Rows from block 6 of the encoder, named by matrix and row number. Each number is 128 + 32 x the weight over its row's rms, rounded and kept within 0 to 255. All counts start at 0. After the name is the row's rms in percent of the matrix's.
# convs0: reduce pointwise conv (encoder.blocks.6.convs.0.weight, 144x336x1x1), inputs 272-335
convs0.22 103 [ 90 135  53 139 152 154 157 156 151 117  95  95 132  77  82  88  86 136  95 160 122 129 138 124  71 145 153 127  70 125 120 122 124  72 121 147 126 106 113 106 130 134 126 105 119 129 167  90 158 171  88 161 194 108 181 120 118  63  91 150 142 117  94 201]
convs0.23 094 [ 60 117 142 151 111 152 116 153 128 146 112 176 175 174 162 119 170 150 103  61 145 116 155 153 152 118 140 118 142 113 105 107 106 156 128 148 182 105  79 118  88 183 145 116  87 155  90  78 114  49 171 170 158  99 110 112 121 155 193 102 126  82 125 102]
convs0.24 093 [129 166 126  58 149  71 156 123 172 125 114 124 136 155 174  64 105 151 187 142 122 141 105 159 145  71 109 130 128 119 119 166 122 159 102 106 147 134 153 146 151 105 117 124 113 121  66 157 163  85 146  86 161 150 102 133 133 128 161 131 199 119 136 137]
convs0.25 093 [118 132 111 136 134 158 124 120 133 149 154 121 142 137  92 113 129 142 148 158 128 109 130 132 185 118 141  93 156 123 110 122 124  92 141  86 127  72 142 111  99 143 103  65  93  73 148 178 119 128  76 144 178 110 105 173 127 136  95 130 154  78 113  72]
convs0.26 093 [ 79  98 109 168 119 146  83 160 156 132  90 137 156 101 111 109  62 185 226 163 196 162 126 121 185 107 132 134 150 158 136 118 125 124 144 139 140 103 118 143  91 156 133 134 126  95 197  81 100  75 124 144 107 134 115 153 149 157 114 125  87 158 118  78]
convs0.27 100 [128  71 167 120 161 136 139 141 148 132 163 145  94 132 124  96 138 126 113 127  81  87 177  95 152 139  99 134  99 127 139 123 146 164 191 109 182 100 202 137 156 130 144 111 170 141 125 115 136 141 106 130 136 146 145 162 123 157 127  94 128 129  87 104]
convs0.28 096 [133 138  72  98 187 122 125 134 136 124 121 168 116 173 139 145 107 149 206 124  49 151 118 126  56 113 119 135 161 159 157 156  78 160 106 146  81  90 152 134 133 132 143 144 130 118  97  82 108 138  79 124 134 102 105  63 156 102 128 169 195 118 128 151]
convs0.29 086 [194 190 103  88 107  64 205 100 136 136 106 165 115 159 182 115 116 143 163  84 129 172 110 111  70 155 182 154 110 113 149  91 136 126 101 183 111  77 153 128 109 124 149 102  73 126 128 116 145 104 140 110 136  77 165 126 122  66 124 116 143 135 136 177]
convs0.30 108 [164 122 106 106 130 148  86 137 182 126  77 157 102 175 142 142 106 158 164 164 100 116 115 161 192 101 155 139  81 122 133 118 161 143 171  50 120 122 154 177  74 196 158 170 133 126 101 180 105 163 143  94 104 175 139 141 153 157 169 140 125 189 116 110]
convs0.31 095 [188  88  53  54 157 173 161 100 128 159 128 134 144 147  89 100 156 114 135 160 144 136 141 146  95  68 109 175 150 151 149 143 127  88  95 141 156 135 197 138 117  89 121 163 121 145  89 122 141  83 157 135 112 154 106  93 138 108  67 174 151 181 123 145]
convs0.32 099 [131 103 165 177 146  82 179 135 115 128 129  83 100  61  69  81 105 107 139  79 143 141 140 153  62 141 115 124 137 130  96 123  90 166  75 140 136 152  89 164 141 111 140 168 146 112 117  90 191 136 169 105 140 115 103 138 101  90 142 143 161 113 132 116]
convs0.33 095 [125 113 139 178 156 108 166 135 156 127  69  74 116 127 139 222 201 141 147 157 133 123 164 134  96 138  85  85  62 139 191 175 134 115 109  85 116 117 169 105 135 103 139 114 125 157  75  73 172  84 119 143 125 120  95 120 145  75  55 169 120 130  85 110]
convs0.34 096 [124  85  47  99 111 103 121 105 170  94 142 148 140  99 106 172 110 113 132 144 114 135  66 106 143 122  73 121  93 113 166  96 174 128 144  88 132  87 117 133 161 188 122 193 115  65  98 139  96 188  98 169  93  96 106  72  87 112 119 165 100 120 141 179]
convs0.35 094 [115 136 138 182 184 185 204 155 137 126 146 150 119 125 173 131 124 164  66 123  75 124  97 145 182 128 163 133 160  96 191 121 123 136 123  87 199 115 102 150 190 148 102 140  87 124 102  87  73 119 136 121 175 201  84  70 167 165 129 156 124 125 143 139]
convs0.36 096 [165 156 122 139 143 165 205 205 117 129 135 115 113 102 156 135 105 141 127 109 122 141 108 152 181 116 115 118 126 101 139 164  95 135 121 220 124 158 138  95 109 186 141 108 146 113 178  97  82 100 125 167 157  88  66 133 115 124 192 121  99 104 109 143]
convs0.37 096 [140 157 133  98 125 135 140 111 107 114 129 157 102  93 128  79 137 158 159 172  65 113 144  98 147 130  78 146 167 150 137 132 149 143 133 118 101 167 201 153 176 124 109 133 160 160 130 164 125 135 119 147 216 116 115 103 133 157  88 162 149 128 154 159]
convs0.38 087 [188 127 141  82  77 112 102 140 136 127 128 143 137 147 159 155  82 116 106 178 143 133 120 106 109 133 140 140  69 157 149 142 161 134 113 143  65 121 147 125 130 115 119 142 172 117 152  98 172 151 175 187 168 186 178  44 155 168 140  86 102 101 122 155]
convs0.39 092 [125 156 166 108 147 102 113 131 103 167 151 113 155 138  61  84 139 139  75 127 160 118 199 176 135 110 153 120 116 116 127 137 127 153 153 154 100 116 147 106 165  68 138 154 158 144 140 125 143 166 101 120 111 111 212 136 100 146 115  95 101 130 157 205]
convs0.40 098 [ 87  99 136  87 113 110 136 133 114  74 140 181 108 152 147 147  84 138 113  99  90 115 156  97 122 180 149 145  88 132 112 115 124 132 167  98  91 120 116 141 167 120 126 128 169 120 120 125 101 141 102 112 120 124 228 128 108  92 188 117 165 131 149 140]
convs0.41 090 [118  89 168 145 116 162  97 111 110 141 131 111  73  90 151  98  90  87 150 113 133 140 163 165 135 185 140 145 121 122 149 126 110 136  81 144 134 142 120 120 110 132 122 148 163 147 111 128 150 134 119 142 122  86 145 152 145 141 154 160  80 208 182  94]
convs0.42 103 [ 45 148 132 132 178 147 125 163 141 122 122 119 156 123 163 136 103 104 160  90 148 149  89 161 154 137  95 134  97 107 154  99 133 138   3 136 133 130 116 116 229  76 101 160 103 106 106  91 171 131 172 155 119 132 174  81 140 132  98 138 123  91  83  94]
convs0.43 107 [157 100 116 119 140 144 210 172 165 145 127 114 100  94 171 170  69 106 186  97 193 150 135 108  90 183 111 178 125 129 164 115 115  99 121  99 155  93 100 142 141 191 120 155 100 176 107 118 174 109  96 145 104  97 124 155  96 182 146 128  84 159 167 121]
convs0.44 107 [121 114 122 117 115 122 152 146 114 122  97 205 163  94 109 149  92  89 162 156  80 149  95 134 136 130 125 123 100 106 129 128 168 101 159 154 155 129 162 141 138 169 129 136 135  72 131 146 127 114 140 102 151 134 125  91 159 119 149 157  68  81 125 101]
convs0.45 099 [181 132 116 136  92 127 121  90 106 134 151 116 140 141 109  91 208  90 164 130 136 167  63 158 104 157 149 111 141 136 139 133 153 139 211 130 140  81 115 155 114 180 130 112 132 191  93 133 136  74 163  92 114 146 154 119 174 125 160 162 123 109 103 141]
convs0.46 102 [173 117 114  45  99 148 146  98 114 121 140 120 136 164 179 114 164  84 172 107 105 175 119 130  89  80 167 170 110  95 146 130 125 109 255  91 124 157 156 136 178 110 132 150 100 125 144 235 119 144 130  96  94  73 150 133 113  93 147 134 135 142 165 109]
convs0.47 096 [111 160 166 164 101 147 122 138 180 124 147  79 120 131 151 118 113  96 127  94 179 129 157 183 109  87  97 121 128 188 130  82 139 120 118 126 144 171 163 108 115 126 129 180 125 169 163  94 144 139 137 122 213  74 161 143 122 112  79 145 123 130 206 128]
convs0.48 088 [148 111  78 113 139 100 134 117 124 134  93 142 156 153 110  99 167 178 188 165 188 148 130 102  79 127  73 147 118 172 127 151 190 165  68 131 142  88 142 155 140 139  95 120 160 103  80 101 115 132 142 145 107  90 102 119 164 126 218  91 140 170 114 182]
convs0.49 101 [122 142 225 132 179  83 143 169 134 122 164 100 119  83 122 110 127 204 170 110 144 158 135 133 148  99 157 128 136 186 175 116  75 142 140 135 168 110 160  97 168 112 116  93 127 134 119 102  82 171 182 147 185 179 129 146 130 104 146 103 115 165  59 152]
convs0.50 095 [130 148  71 163 119 129 103 123  55 155  64 162  96 145 108 144  90 129 168 139 124  80  84 130 115 110 160 134 142  67 136 132 100  94 139 123  93 128 145 129  83  92 133  78  99 150 138 166 189  89 114 147 120 168 132 153 122 128  34  84 139 153  75 108]
convs0.51 097 [202 106  52  47 117 103 159 110 139 176 107 110 149 106 115  57 121 140 203 156  94  83  60 154 140  58 190 146 154  65 144 163 115 133 190  80 160 167 148 127 138 144 112 106 149 125 170 138 118 153 137 145 155 134 119 168 179 128 114 105 110 122 135  85]
convs0.52 104 [ 79 134 118 122 110 118  85 174 106 148  74 179 105 128 101 121 136 131 127 136 157 154  98 143 130 139 115 132 139 146 160 150  80 124 133 138 127 121 151 127 144 158 140  95 114 129 185  77 132 128 128 139  97 158  40 113 113 145 145 184 109  86 145 154]
convs0.53 090 [160 144  55  94 153 147 142 142 113 107  56  83 118 170 138 161  79 101  47 143 132  89  98  87 159  95 147 106  70 166 113 122 137 116 127 153 159 136 150 172  78 106 109 193 109 127  80 130 160 110 151 129  63 147 160 136 121 131 117  36  86 169  94 149]
convs0.54 112 [171 145  98 124 103  96  90  98  81 129 148 188 137 140 127 116 121 156 192 103  45 143 102  97 120 140  90 133 127 132 150 151 120 122 136  74 123 100 147 121 158 171 130 108 138 116 113 102 126 132  93 185  96 115 130 104 158 132 195 119  91 170 177 111]
convs0.55 102 [176  83 103 107 165 128  57 130 188 131 146 138 125  91 137 138 117 195 159 154  73 155 133 132 103 128 128 166  89 100 177 124  97  98 143  45 125  97 133 155  71 131 128 194 118 111  89 116 133  67 100 109  70 172 128 185 126 179 171 133  89  97 218 103]
convs0.56 093 [142 149  43  96 122  96 110 128 162 148 183 174 160  77 140 151 112 140 109 200 138 170 178  74 157  93 102  82 111 161 163 107  92 128 134 106  87 104 103 119 133 126 143 116 139 114 147 128 134 155  90 171 118 176  97 103 140 108  26  80  93  60 154 113]
convs0.57 097 [ 49 123 127 104 149 127 122 135 116 141 142 124 144 177 103 129 128 117 143  74 120 170 143 144 132 140 115 122 129 124 163  84 136 154 105 126 116  94  87 103 168 133 108 126 168 149 166 135  81 149 141 140 113 115  98 145  71 203 202 136 126  72 222 120]
convs0.58 101 [177 108 172 139 144  96 114 180 115 141 141 122 155 168  83 146 117 155 182 156 131 135 132 148  79 132 130 130 119  55 131 122 116 114 111 101 111 153 187 135 113  79 121 155 143 158 169 181 153 145 117 141 114 164 113  61 139 124 108  99 124 121  54 147]
convs0.59 096 [111 161 161 108  95 100 123 133 106 144 165 146 163 136 157  88  97 145 185 198 141 134 115 165 168 117 112 172 172 180  71 103  94 114 165  98 224 154 120  84  94 136 116  94 114 113 147 138  96  91 162 156 143 144 184 113  91 121  42 110 123 154 141  96]
convs0.60 102 [106 172 162  93 111 113 122 126  60 124 114 131 163  85 173 174 103  73  66  74 145 124 138 103 158 154 121 176 129 127 114 133 107 116 104 138 185 142 145  76 144 128 106 130 117 174 142 103  64 129 141 118 109 145 208 163 103 136 145 110 146 106  74 103]
convs0.61 100 [107 107 150  68 116 103 168 165  78 155 107  91 115  86 151  94 188 102 119 106 122 135  93  94 165 107 140 119 165 109 124 140 124 116 130 124 113 131  99 179 130 139 139 138 176 127 191 155 139 113 166 149 179 146 172 147 142 119  60  98 119 107 154 106]
convs0.62 101 [ 72 112 173 149 145 133 100 158 112 118 121 121 151  89 147 163  78  83 167 102 181 114  94 103 172 122 154  97  79 135 128 119  63 133 135 161  93  83 115  99 132 192 164 148  72  95  95  87 144  67 145 140  63 128  84 159  78 142 157 104 149 123  73 117]
convs0.63 100 [140 162 220 116 120 108  97  97 111 102 138 147 143 123 208 160 133 200 143  66 129 143 118 143 135 147 138 135  94 184 128 100  79  95 170 137 150 112 143 140 155 116 152 165 138 132 114 144 158  73 156 181  92 140  72 196 130 120 166 103 119  68 117  78]
convs0.64 100 [176  98 222 143 103  92 137 106 148  76 155 113 133 125 190  60 139 133  92 168 160 106 118 120 155 100 155 172 167 124 102  93 111 110 134 110 120 146 108 126 102  35 152  81 127 134 158 136  74 106 148 190 181 134 186 185 141 121  97 117 164 142 148 151]
convs0.65 105 [159 125 165 110 150 132 131 144 122 122 125 131  63 134  53 168 140 166 168  15 200 134 167 101  94 155 133 130 133 120  67 129 157  96  91 136 120 141 172 141  80 136 139  64 165 108 177 169 147 192 101 135  99 148 144  70 128 103 193 166 184 143  86 146]
convs0.66 103 [106 145 155 142 142 112 124 131 208 121 151  62 137 141 131 108 103 140 110  95 107 130 157 135  99 143  80 112 121 172  55 168 155 144 125 188 114 156 189 117  99 143 137  73 155 108 117 107  78 127 154 125 101 127 156 159 160 122 109 126 126 107  42 114]
convs0.67 101 [125 126  82 134  85 177  64 151 102 134 116 110  89 168  99 165 147 162 111 120 118 132 130 209 136 151 138 167 147 126 149 145 133  94 138 136  72 156  89 122 110  77 152 183  73 147 131 120 128 151 145 125 197 120  97 165 168 119 186 142 135 118 212 126]
convs0.68 104 [116 126  78 118 145  99 140 113  91 117  84 151  96 137 108 153  98 146 156 137  63 113 119 179 103  77 181 154 135  73  90 118 110 101 129 176 120  99 129 119 139 127 141 145 154 137 163 139 156  99  81 135 221 111 163 117 142 137  68 100 153 102 127 129]
convs0.69 106 [121 127 135 117 172 123 134 133 178 145 128 203 135 135  89 127 152 181 152 121  92 109 179 139 102 134 146 180 155  96 113  72  92 191 151 107 158  59 196 103  91 182 136 158 108 113 171 159  90 134  81  30 116 104 145 128 159 145 133 143 113 150 120 117]
convs0.70 103 [109 120 102 134 132 105 141 152 130 158 114 117 131  36 123 141 209 123 123 185 141  72 110 161 103 116 204 102 125  79 140 121 157 113 104 138 173 119 190  95 160  58 106 169  58  85 136 101 195 124 147 132 120 118 145  85 151 108 124 129  83 143  77  76]
convs0.71 108 [167 146 101 113 113  52 109 156 129 158  95 121 127 177 154 100  82 119  52 149 127 150 100 108 104 138 128 103 166 142 113 115 117 167 148 183 117 142 109 114 102 185 131 188 111  76 173  89 159 140  80  69  96 111 116 157 146 126 135 121  94  89 127 168]
convs0.72 113 [149 146 109 179  84 142 102 100 118  98 127 165 130 161 108 105 122 156 151 182  83 109  92  93 114  94 127 128 101  27 115 112 127 160 179  65 107 136 221 136 146  82  91  92 127 124 154 180 107 140 102 132 182 143 156 109  60 115 135 103 150 174  63 150]
convs0.73 097 [104 129 100 133 199  92 143 138 169 121  74 161 155  76 146 100 157 141 219 130 134 129 148 158 136 159 155 112 119  96 103 101 161 149  86  86 115  62 135 171 103 120 143 170 146 131 133 121 200 132 142 135  49 131 112 120 105 107 161 162 147 164  93  99]
convs0.74 093 [174 173 147  95 131 168 174 129 162 163 127 127 174 135  76  75 108 107 167 105 124  96 201 137 119 114 156 151 131 114 147 141 124 152 100 113 127 119 180  85 124 152 163 171 107 150 129 133 128 187 159 131 120 131 111 124 125 150 142 162 103 163  77 198]
convs0.75 106 [135 143 118 141  90 121 147 161 153 113 135 157 159 205 149 107 118 142 189 160 105 143  75 127 137 124 139  63 114 130 143 127 126 218 125 132  95 137  82 187  95 174 124 151 125 126 125 161 166 131 119 111 141 165 112  85 119 152 177 159 108  76 201 147]
convs0.76 101 [ 64 162 132 168 142 157 102 148  81 125  88 137 128 127 113 162  99 119 156 215 127 128 156 114  96  96 148 122 126 109 134 160 127 145 123 117 121 156 160 116 134 166 108 134 172 105 112 133 128 158 115 145 139 116 146 125 137 136  90 107 173 136 166 108]
convs0.77 103 [162 140 193 146 129 103 113 164 145 131 141 124  73  76 173 146 122 181 195  57  89  86 129  96 140 117  99  97 160 137  95 100 130 127 119 112 138 111 179 150 133 142  97 129 185 116 100 131 145 171 114  15 102 115  80 117 112 126 113  64 147  87 158 160]
convs0.78 097 [130 132 126  84 115 118 134  96 151 110  70 134 134 145  95  92  84 137  75 221  63  87  84 108 123 139 120 124 112 145 149 113 160 189 138 107 117 106 139 119 168 119 120 102 107 146 120 104 188 120 138 179 173 155 139 134 125 157 107 150  94 127 156 118]
convs0.79 104 [206 112  72 132 150  91 154 114  95 148 142  96 132  97 141 120 107 135 112  99 191 128 125 107 109 131 143 156 175 115 143 154 152 113  91 123  85 143 100 100 187 112 149  31 145 108 167 104 166 143 156 145  89 141 102  95 138 157  89 140 134 151  77 143]
convs0.80 097 [193 151 135 160 158  96 100 181 112 130  95 112  89 128 170 108 135 117 144 135  73 173 155 158 114  95 156 117 141 140  72 103 127 143 149 105 112 153 196 122 121 114 131  84 159 139 177 149 155 150 114 129 148 165 109 147  94 102 104 143  63  87 142 144]
convs0.81 125 [147 131 201 163 153  81  97 123  94 164 119 121 165 109 161  85 128 149 135 143 197 139 176 199 197 150 150  91 115 153 144 148 160 140 131 136 189 140  54 162 139 110 104 165 185 176 128 119 106 169 217 139 103 148 112 131 145  85 203 142 162 128 144 105]
convs0.82 095 [179 103 130 131 157 156 191 144 191 107 133 173 152 118 145 167 117 154 158 167 186 167  99 162 154 131 129 159  99 129 141 140 129 155  99 154 137  89  96 109 122 102 121 155  50 138 101 124 119 129  59 152 174 141 141 152  98  55 158  89 134 139  78 173]
convs0.83 099 [ 75 149  83 162 160 133  78 142 123 110 123 129 143  63  66 113 147 127 132 165 142  87 119 117  96  85 119 152 128 133 138 154 142 125 159 130 116 116  54 123 140 103 123 140 157 129 185  85 181 133 183 172 107 111  71 150  76  85 138 127 104 154 111 110]
convs0.84 099 [139 129 131  93 119 126 121 131 113 139 125 149 146  85 131  83 122 127 142 126 133 106 100 130  96 123 140  89 128  85  97 136  95 124 178  77 135 107  82 153 147 148 131 155 152 153 121 116 150 168 127 127  97 166 111 149  80 152 101 101 129 137  81 223]
convs0.85 107 [226  84 149 105 104 113 126 168 173 133 103  84 105 193 118 131 127 162 162 101 147 164 152 108 110  93 118 105 171 140  96 154 154 166 126 151 112 162 196 127 152 156 131 143 159 126  63 106 156 162 112 209 140 113 154 168 115 123 137 132  98 118 169 108]
convs0.86 098 [186 109  89 128 138 137  92  86 160 127 136 159  93 146 144 159  90 122  97 156 146 166 172 113  84 107 188 183 109 111 129  63  98 166 162 169 131 194 108  95 135 118 132 134 169 157 122  91 127 124 176 123 175 119 136 108  92 151 116 145  97 157 153 113]
convs0.87 093 [132  77 145 136 106 184 155 122 161 143 180 105 123 218 145 184  82 157  94 107 123 109 170 109 146 114 154 103 140 124 115 139 141 192 149 152 128 118  86  90 150 114 152 110 108 144 132 117  88 125 106 125 133 150 168 128 119 137  73 159 113 155 107 117]
convs0.88 104 [113 132 207 170 156 180  87 146  80 131  77 102 139 140 165 130 116 188 109 138 106 155 127 133 136 154 141 159 197 119 103  94  67 138 117 136 161 110  93 142 145 176 135 129  83 134 110 127 148 104 125 128 176 128  45 160 128 152  94 134  79 138 166  94]
convs0.89 091 [173 126 200 131 140 145 135 126 116 139  83  83 153 219 146  72  96 126  99  31 135  99 195  99 110 156 151 111 149 120 114 131 131 175 153 138  88  99 136 100 131 101 152  82 191 178 125 134 138 146 150 137 112 130 120 141 127 147  76 109 119  97  77 154]
convs0.90 091 [ 75 129 124 109 139 124 106 143  89 107 154 138 115 112 144 135 158  57  66  39 180 136 146 131 169 103 121 119 136 166 116 157 137 133 139 138  89 165 140  92 154 142  76  77 123 130 153 145 123 106 132 122 127 132  77 113 148 101 145 128 153  38 121 118]
convs0.91 092 [147 163  91 126 165 154 106  63 170 107 104 164 165 103  94 121 108 159  89 143 167  77 115 148  99 149 122 155 138  96  93 133 126 115 125 124 140 117 163  93 167 118 139  73 123 130  82  95 107 133 103 170 129 119 133 112 159  71 121 115 130 168  99 170]
convs0.92 098 [157 140  73 117  75  73 155 108 133 108 125 111 105 116 119 135 112  88 126 126 193 148 139 114 116 129 121  83 175 128 121 133 168 104 159 144 104 111 105 115 155 166 121 161 180 136 102 100 103 169 162 151 141 120  84 140 132  97 113 109 166  75  96 124]
convs0.93 104 [ 20 113 162 129 180 209  99 139 124  98 138 166 135 149 183  87 103 114 191 135  75 133 132 134  88 144  94 208 123 143 112 104  85  87 181 178 130  93 111 156 107 178  79 147  99 119 119  94  73 110 132 165 109 121 115 208  99 138 117 166 112 181 169 108]
convs0.94 109 [150 143 107  79 129 111  99  99 134 112 114 167 151 146 137 162 135 116  98 117 115 115 111 138 100 129  97 126 135 116 103 132 108 124 165 101 156 167 100  85 143 127 115 161  92 138 157 118 154 142  82 149 154 113 179 114  90 166 177 182  92 159 148 173]
convs0.95 095 [125  89 151 176 123  84 131 118 111 145 156  70 135 184 154 131 148  92  68 140 175 106 161  90 148  89  93 106  89  83 123 123 117 121  93 120 150 121 142 120 151  56 103 178 163 178 158  99 125 172 163 145 157  91 122 119 120 114 222  86 143  95 107 148]
convs0.96 094 [100 123 112 113 147  97 126 167 107 117 159  94 162 140 160 121 170 129 111 148 156  96 187 151 137 106  98  72  96  99 153  91 126 173 124  95 124 167 146 132  89 107 144 172 136 213 135 182 190 155 141 221  96  89 118 135 126  75 132  71 109 108 152 115]
convs0.97 110 [148 123 111 144  27 108 179 115 123 156 121 109  96 229 140 206 170  88 117 132 118 165 136  67 114 142 144 149 130 129 102 182 172 127 132 149 117 129 100 140 130 139 104 140 169 124 167 167  82 142 165 117 113 109 157 132 155  99 159 171 138 149  83 111]
convs0.98 098 [153 109  78  99 160  77 148  67 139 121 164 131  60 142 104 168  83 155 123 136 160 138  37 119 102 150 127 174 127 147 108 173  61 106 155 132 148  72  60 122 160 154 128 131  92 157 155  81 171 158 125 105 123  58  86 148 120 138 221 125 146 141 190  98]
convs0.99 111 [163 125 124 140 122 111 107 145 153 114 122  89 153 117 123 171 154 106 150 138 197 112 122 141 140 156 102 133 112 138 125  99 134 149 102 144 142  94 159 137  95 130 129  90 168 135  91  94 127  56 208 157 161 100 176 131 163 105 183 186 143 112 131 105]
convs0.100 107 [159 128 120 123  87  72 164 163 116 185 109 135 128 129 113  50  97 104  87 131 116 134 117  86 181 142 141 124 168  94 116 110 105 170 136 168 136 169  60 123 156 115 115   0 148 114 135 183 158 116 120 114 129 156  67 118 146 151  62 143 145 133  84  99]
convs0.101 096 [147 105 135  85  98  99 137  47 141  89 157 131 126 173 101 101 156 103 146 163 146 115 128 137 154 161 151  71 108 124 108 148 120 131 184 120  83 144 135 112 120 159  90 143 133 133 122 117 151 136 106 130 131  84 149 136 118 131 114 117 160  92 187 140]
convs0.102 099 [ 72 128 116 128 122 114  95 116  94 161 126  85 156  96 119  59 137 157 160  54 149 137 138 143 165 129 120 164 147  88 166 188 119 125 131 122  98 119 186 156 104 190 146 136 136  76 159  78 108 118 148 157  95 102 137 132 142 114 141 133 161 109 124 119]
convs0.103 099 [180 138  83  86 133 153 125 130 177 155 100  99 129 119 140  97 127  93 206 160 116 120 111 104 141 127 152 189 115 125 122 123 140 125 186 153 110  83 133  99 127  68 160 135  75 123 154 109 185 108 176  89 101  76 120 158 130 159 102 102 123 124 135 129]
convs0.104 107 [138 104 195 126 138  60 149 127 186 169 121 142 148 129  90 135 103 170 182 113 175 181 155  95 156 148 109  85 102 113 135 145 147 117  64 151 175 108 173 144  78  88 123 133 133 129 148 144 120 126 191 162 114 153 123 115 130 142 171 177 135 169  88 106]
convs0.105 116 [104 179 165 140  41 151 171 139 150 126 145 117  97 101 130 145 146  72 130 143 129 106 128 110 102 130 161 144 100  98 123 137 145 166 182 143 138 149 210 118  99 108 111  68 111 106 167 168 111 139 155 162  96 111 177 169 130  91  52 142 106 151  56 130]
convs0.106 093 [152 135  67 173 152  78 180 177 123 130 107 122 116 116 115  96  96 138 129 106 160 120 127 139  90 126 123 100 138 129 113 150 120  86 117 227 126 164  75 131  99  57 114 122 122 134 141 109 185 173 124 140 108  99  88 149 138  88  60  84 161 189  71 151]
convs0.107 109 [124 102 111 144 154 129  89 122 120 119 126 120 155 109 138  41 170  80  93  87 107  68 150 171 120  96 158 144 166 102 178 142 160 150 133  96 105 122  84 164 136 127 147 181  97 118  37 114 115  85 170 128 124 161 131 121 113 159 107 141 146 154 151 122]
convs0.108 108 [ 42  28  98 156 108 112 185 127  76 147 127 134  90 189 131 152 129 111  92 115  25 108 141 145 136 170 154 160 109 157 119 102  69 152 141 120 130 145 102 155 112 140 144 155  74 133 114 118 125 115 107 143 116 127  97  94 181  81 229 142  88 129 162  83]
convs0.109 098 [ 86 149 161 126 140 147  67 117  84 117 109 135 129 192 136 161 178 137  55 170 145 131 152 123 168  94 123 128 162 148 136 119 155  76 125  71 164 217 133 130 116 121 113 171 156 137 110 209  84 116 114 120 141 149 136 125 174 154 152 129 153  71 164  87]
convs0.110 092 [129 101 118 118 121 112 100 109 151 131  98 113 113 146  61 152 146 108 111 112 148 147 169  90 143 107 151 137 135 156 126 125 165 151 115 167 178  85 117 102 116  93 112  74 145 106 129  58 130 166  83 114 122 130 156 108  77 123  89 100 136 149 122 115]
convs0.111 105 [111 139 144  86 144 149  86 141 123 142 142 161 157 117 185  92  94 149 128 187 190 155 168 128 184 143  90 127 125 123 142 121 143 110  96 148 138 130 119 130 178 103 119 102 117 128 162 124 133  85  67 138 181 142 102 120 144 135 120 174 113 102 154  92]
convs0.112 090 [ 50 145 162 113 107 146 122 139 155 100  80 146 170  59 191 109 131 117 143 101  74 143 129 107  81 139 131 101 150  68 169  89 149 118  97 115 128 159 173 133 111 135 125 155 169  75 130 171 211 139 112 176  96  72 126 131  86  98 102 141 138 159  41  97]
convs0.113 109 [125 156  74  97 130 164  99 177 121 171 122 118 103 109 151 116 151 139 137  56 164 168 105 134 126 175 132 133 130 142 129 132 126  74 155 162  85 101 184 137 135 179 138  98 126 192  72 124  78 105 124 155 131 135 155 156 150 155 175 101 128 123 145 147]
convs0.114 102 [114 140 172 136 161 166 166 129 167 157 137 147 189 123 140 106 159 183 172 176 150 167 156 108  90 150 137 107 147 152 138 140 106  94 154 103 136 119 120  76 112  88 155  72 107 113  64 165 155 130 117 111  87 114 125  90 136 146 181 137  94 152 141 183]
convs0.115 096 [ 64 144  33 141 143  80 139 145 170 156 173 147 174 149  79 156 103 104  72 152  95 129 125 174 102 142 100 125 132 131 131 124 170  73 158 139 143 176 167 136  93 197 127 137 119 130 118 171  79 176 100 102 127 130 135  94 130 137  33 128 152 151 101  80]
convs0.116 094 [135 115 162 128 107 140 142 121 115 138  92 154 127 159  88 109 107 159 159 140 130 139 125 151  89 137 106 129 162 128 162 108 135 106 159 212 121 132  94 116 111 146 104  50  94 123 180 129  95 103 142 128 152 116 122 140 163  84 175 150 155  97  16 176]
convs0.117 098 [ 82 108  20 142 173 182 123 116 112  94 142 141 172 200 146 147 157  47 104 129 149 142 116 145 159  72  96 159 137 159 139 149 128  68 128  36 103 176 182 107 114 122 133  91  88 102 124 149  60  81  77 110 124 137 137 163 125 119 168 203 151 132 121  79]
convs0.118 092 [105  90 152 132  83 159 168 137  89 120 150 103 167 120 139 114 129  77  75 145 163 119 149  63 106 147 161 103 134 148 117  78 214 210 155 169 117 124 173 165 140 135 113 122 184  69 176 129 130 138 123 174 112 111 137 145 104 194 125  98 110 113 118 177]
convs0.119 100 [117 159 145 127 118 104 150 227 119 107 107 149 183 181 109  86 188 164  55 131 158 155 106 121 107 191 110 133 132 114 151 114 118 142 121 126 126 167 100 176 102 162 120  80 143 119 124 100 130 157  93 140 183 155  86  66 151 106 147 153 171 121 132 107]
convs0.120 109 [ 71 109 119 162 105 121 108 166 162 127 117 100  65  86 149 166 135 118 128 143 122 140  93 114 165 130 134 159  65  88 112 110 123 119 118  98 127  94 190 115 137 154 142 160  58 150 102  99 130  91 152 130 134 124 104 166 152 164  19  85 123 168 118 147]
convs0.121 101 [ 96 171 124 152 110 175 143 151 160 136 155 190 122 113 102 129  91 109 128 154 166 150 137 180 142 139 107 131 132 154 159 101 150 167 183 176  69 137 117 105 121 153 165  87 120 122 132  78  57 112 118 143  49 134 126 106 134 168 101 118 125  67 137  94]
convs0.122 095 [143 110 108 112  78  81  91 150 130 140  71  75 131  40 114 128 155 145 105 110 110  77 112 132 161 139 149  79 132 165 145 150 125 191  93 132 100 129  24 148 122  96 115  85 183 174 121 112 112  83 130  84 116 162 159 135  99 149 114  92 156 118 123 118]
convs0.123 100 [153 107 140 121  92 121 127 122 166  87 143 104  86 114 155 175 130 109  72  96  96  94 106 116 159 125 145 154 128 155 105 105 142 173 135 120  83  98 178 142 202 139 124 102  73 142 120 124 103 114 187 100 255 157 164 145 108 134 189 107 169 102 208 139]
convs0.124 099 [188 105 110 107 144 104 142 135  85 120 102 124 111 128 209  77 148  74 136 146  80 127 171 138 107  86 174 163 116 145 146 109 157 132  67  66 110 112 221 107 175 162 148 130 138 134 107 127  88 125  71 117 147  39 211 136 149 109   4 125 166 111  57 158]
convs0.125 094 [ 43 107 144 103 123 196 168  75 118  97 113 198 131 135  88 130 113 146 141 124 121  89 104 120 136  73 130 153 110 199 144  73 187 100 130 100 146 102 159 166 211 151  96 144 144 112 101 106  60 216 155 145 152  91 169 149 120 190 172 181 106 113 149  97]
convs0.126 091 [169 138 109 159 170 159 145 145  91 108 172 188 121 133 125 153  84  87 186 113 151 146  86  86 173 143  60 174 155 114 140 121 100  86 121 169  89 169  72 149 142 134 107 121 117 128 190 136 118 131 161 162 144 127 122 109 120 118 179 128 145 116 112 141]
convs0.127 097 [129  76  82  96 191  95 159  97 165 119 152  96 130 127  97 165  73  94 132 130 143 119 146 142  61 179 128  99 135 155 105 112 139 147 133 156 140 117 124 168 101 144  93 163  75 146 116 134 166 108  91 169 140 105 108 142 120 132 137 176 126 127 199 163]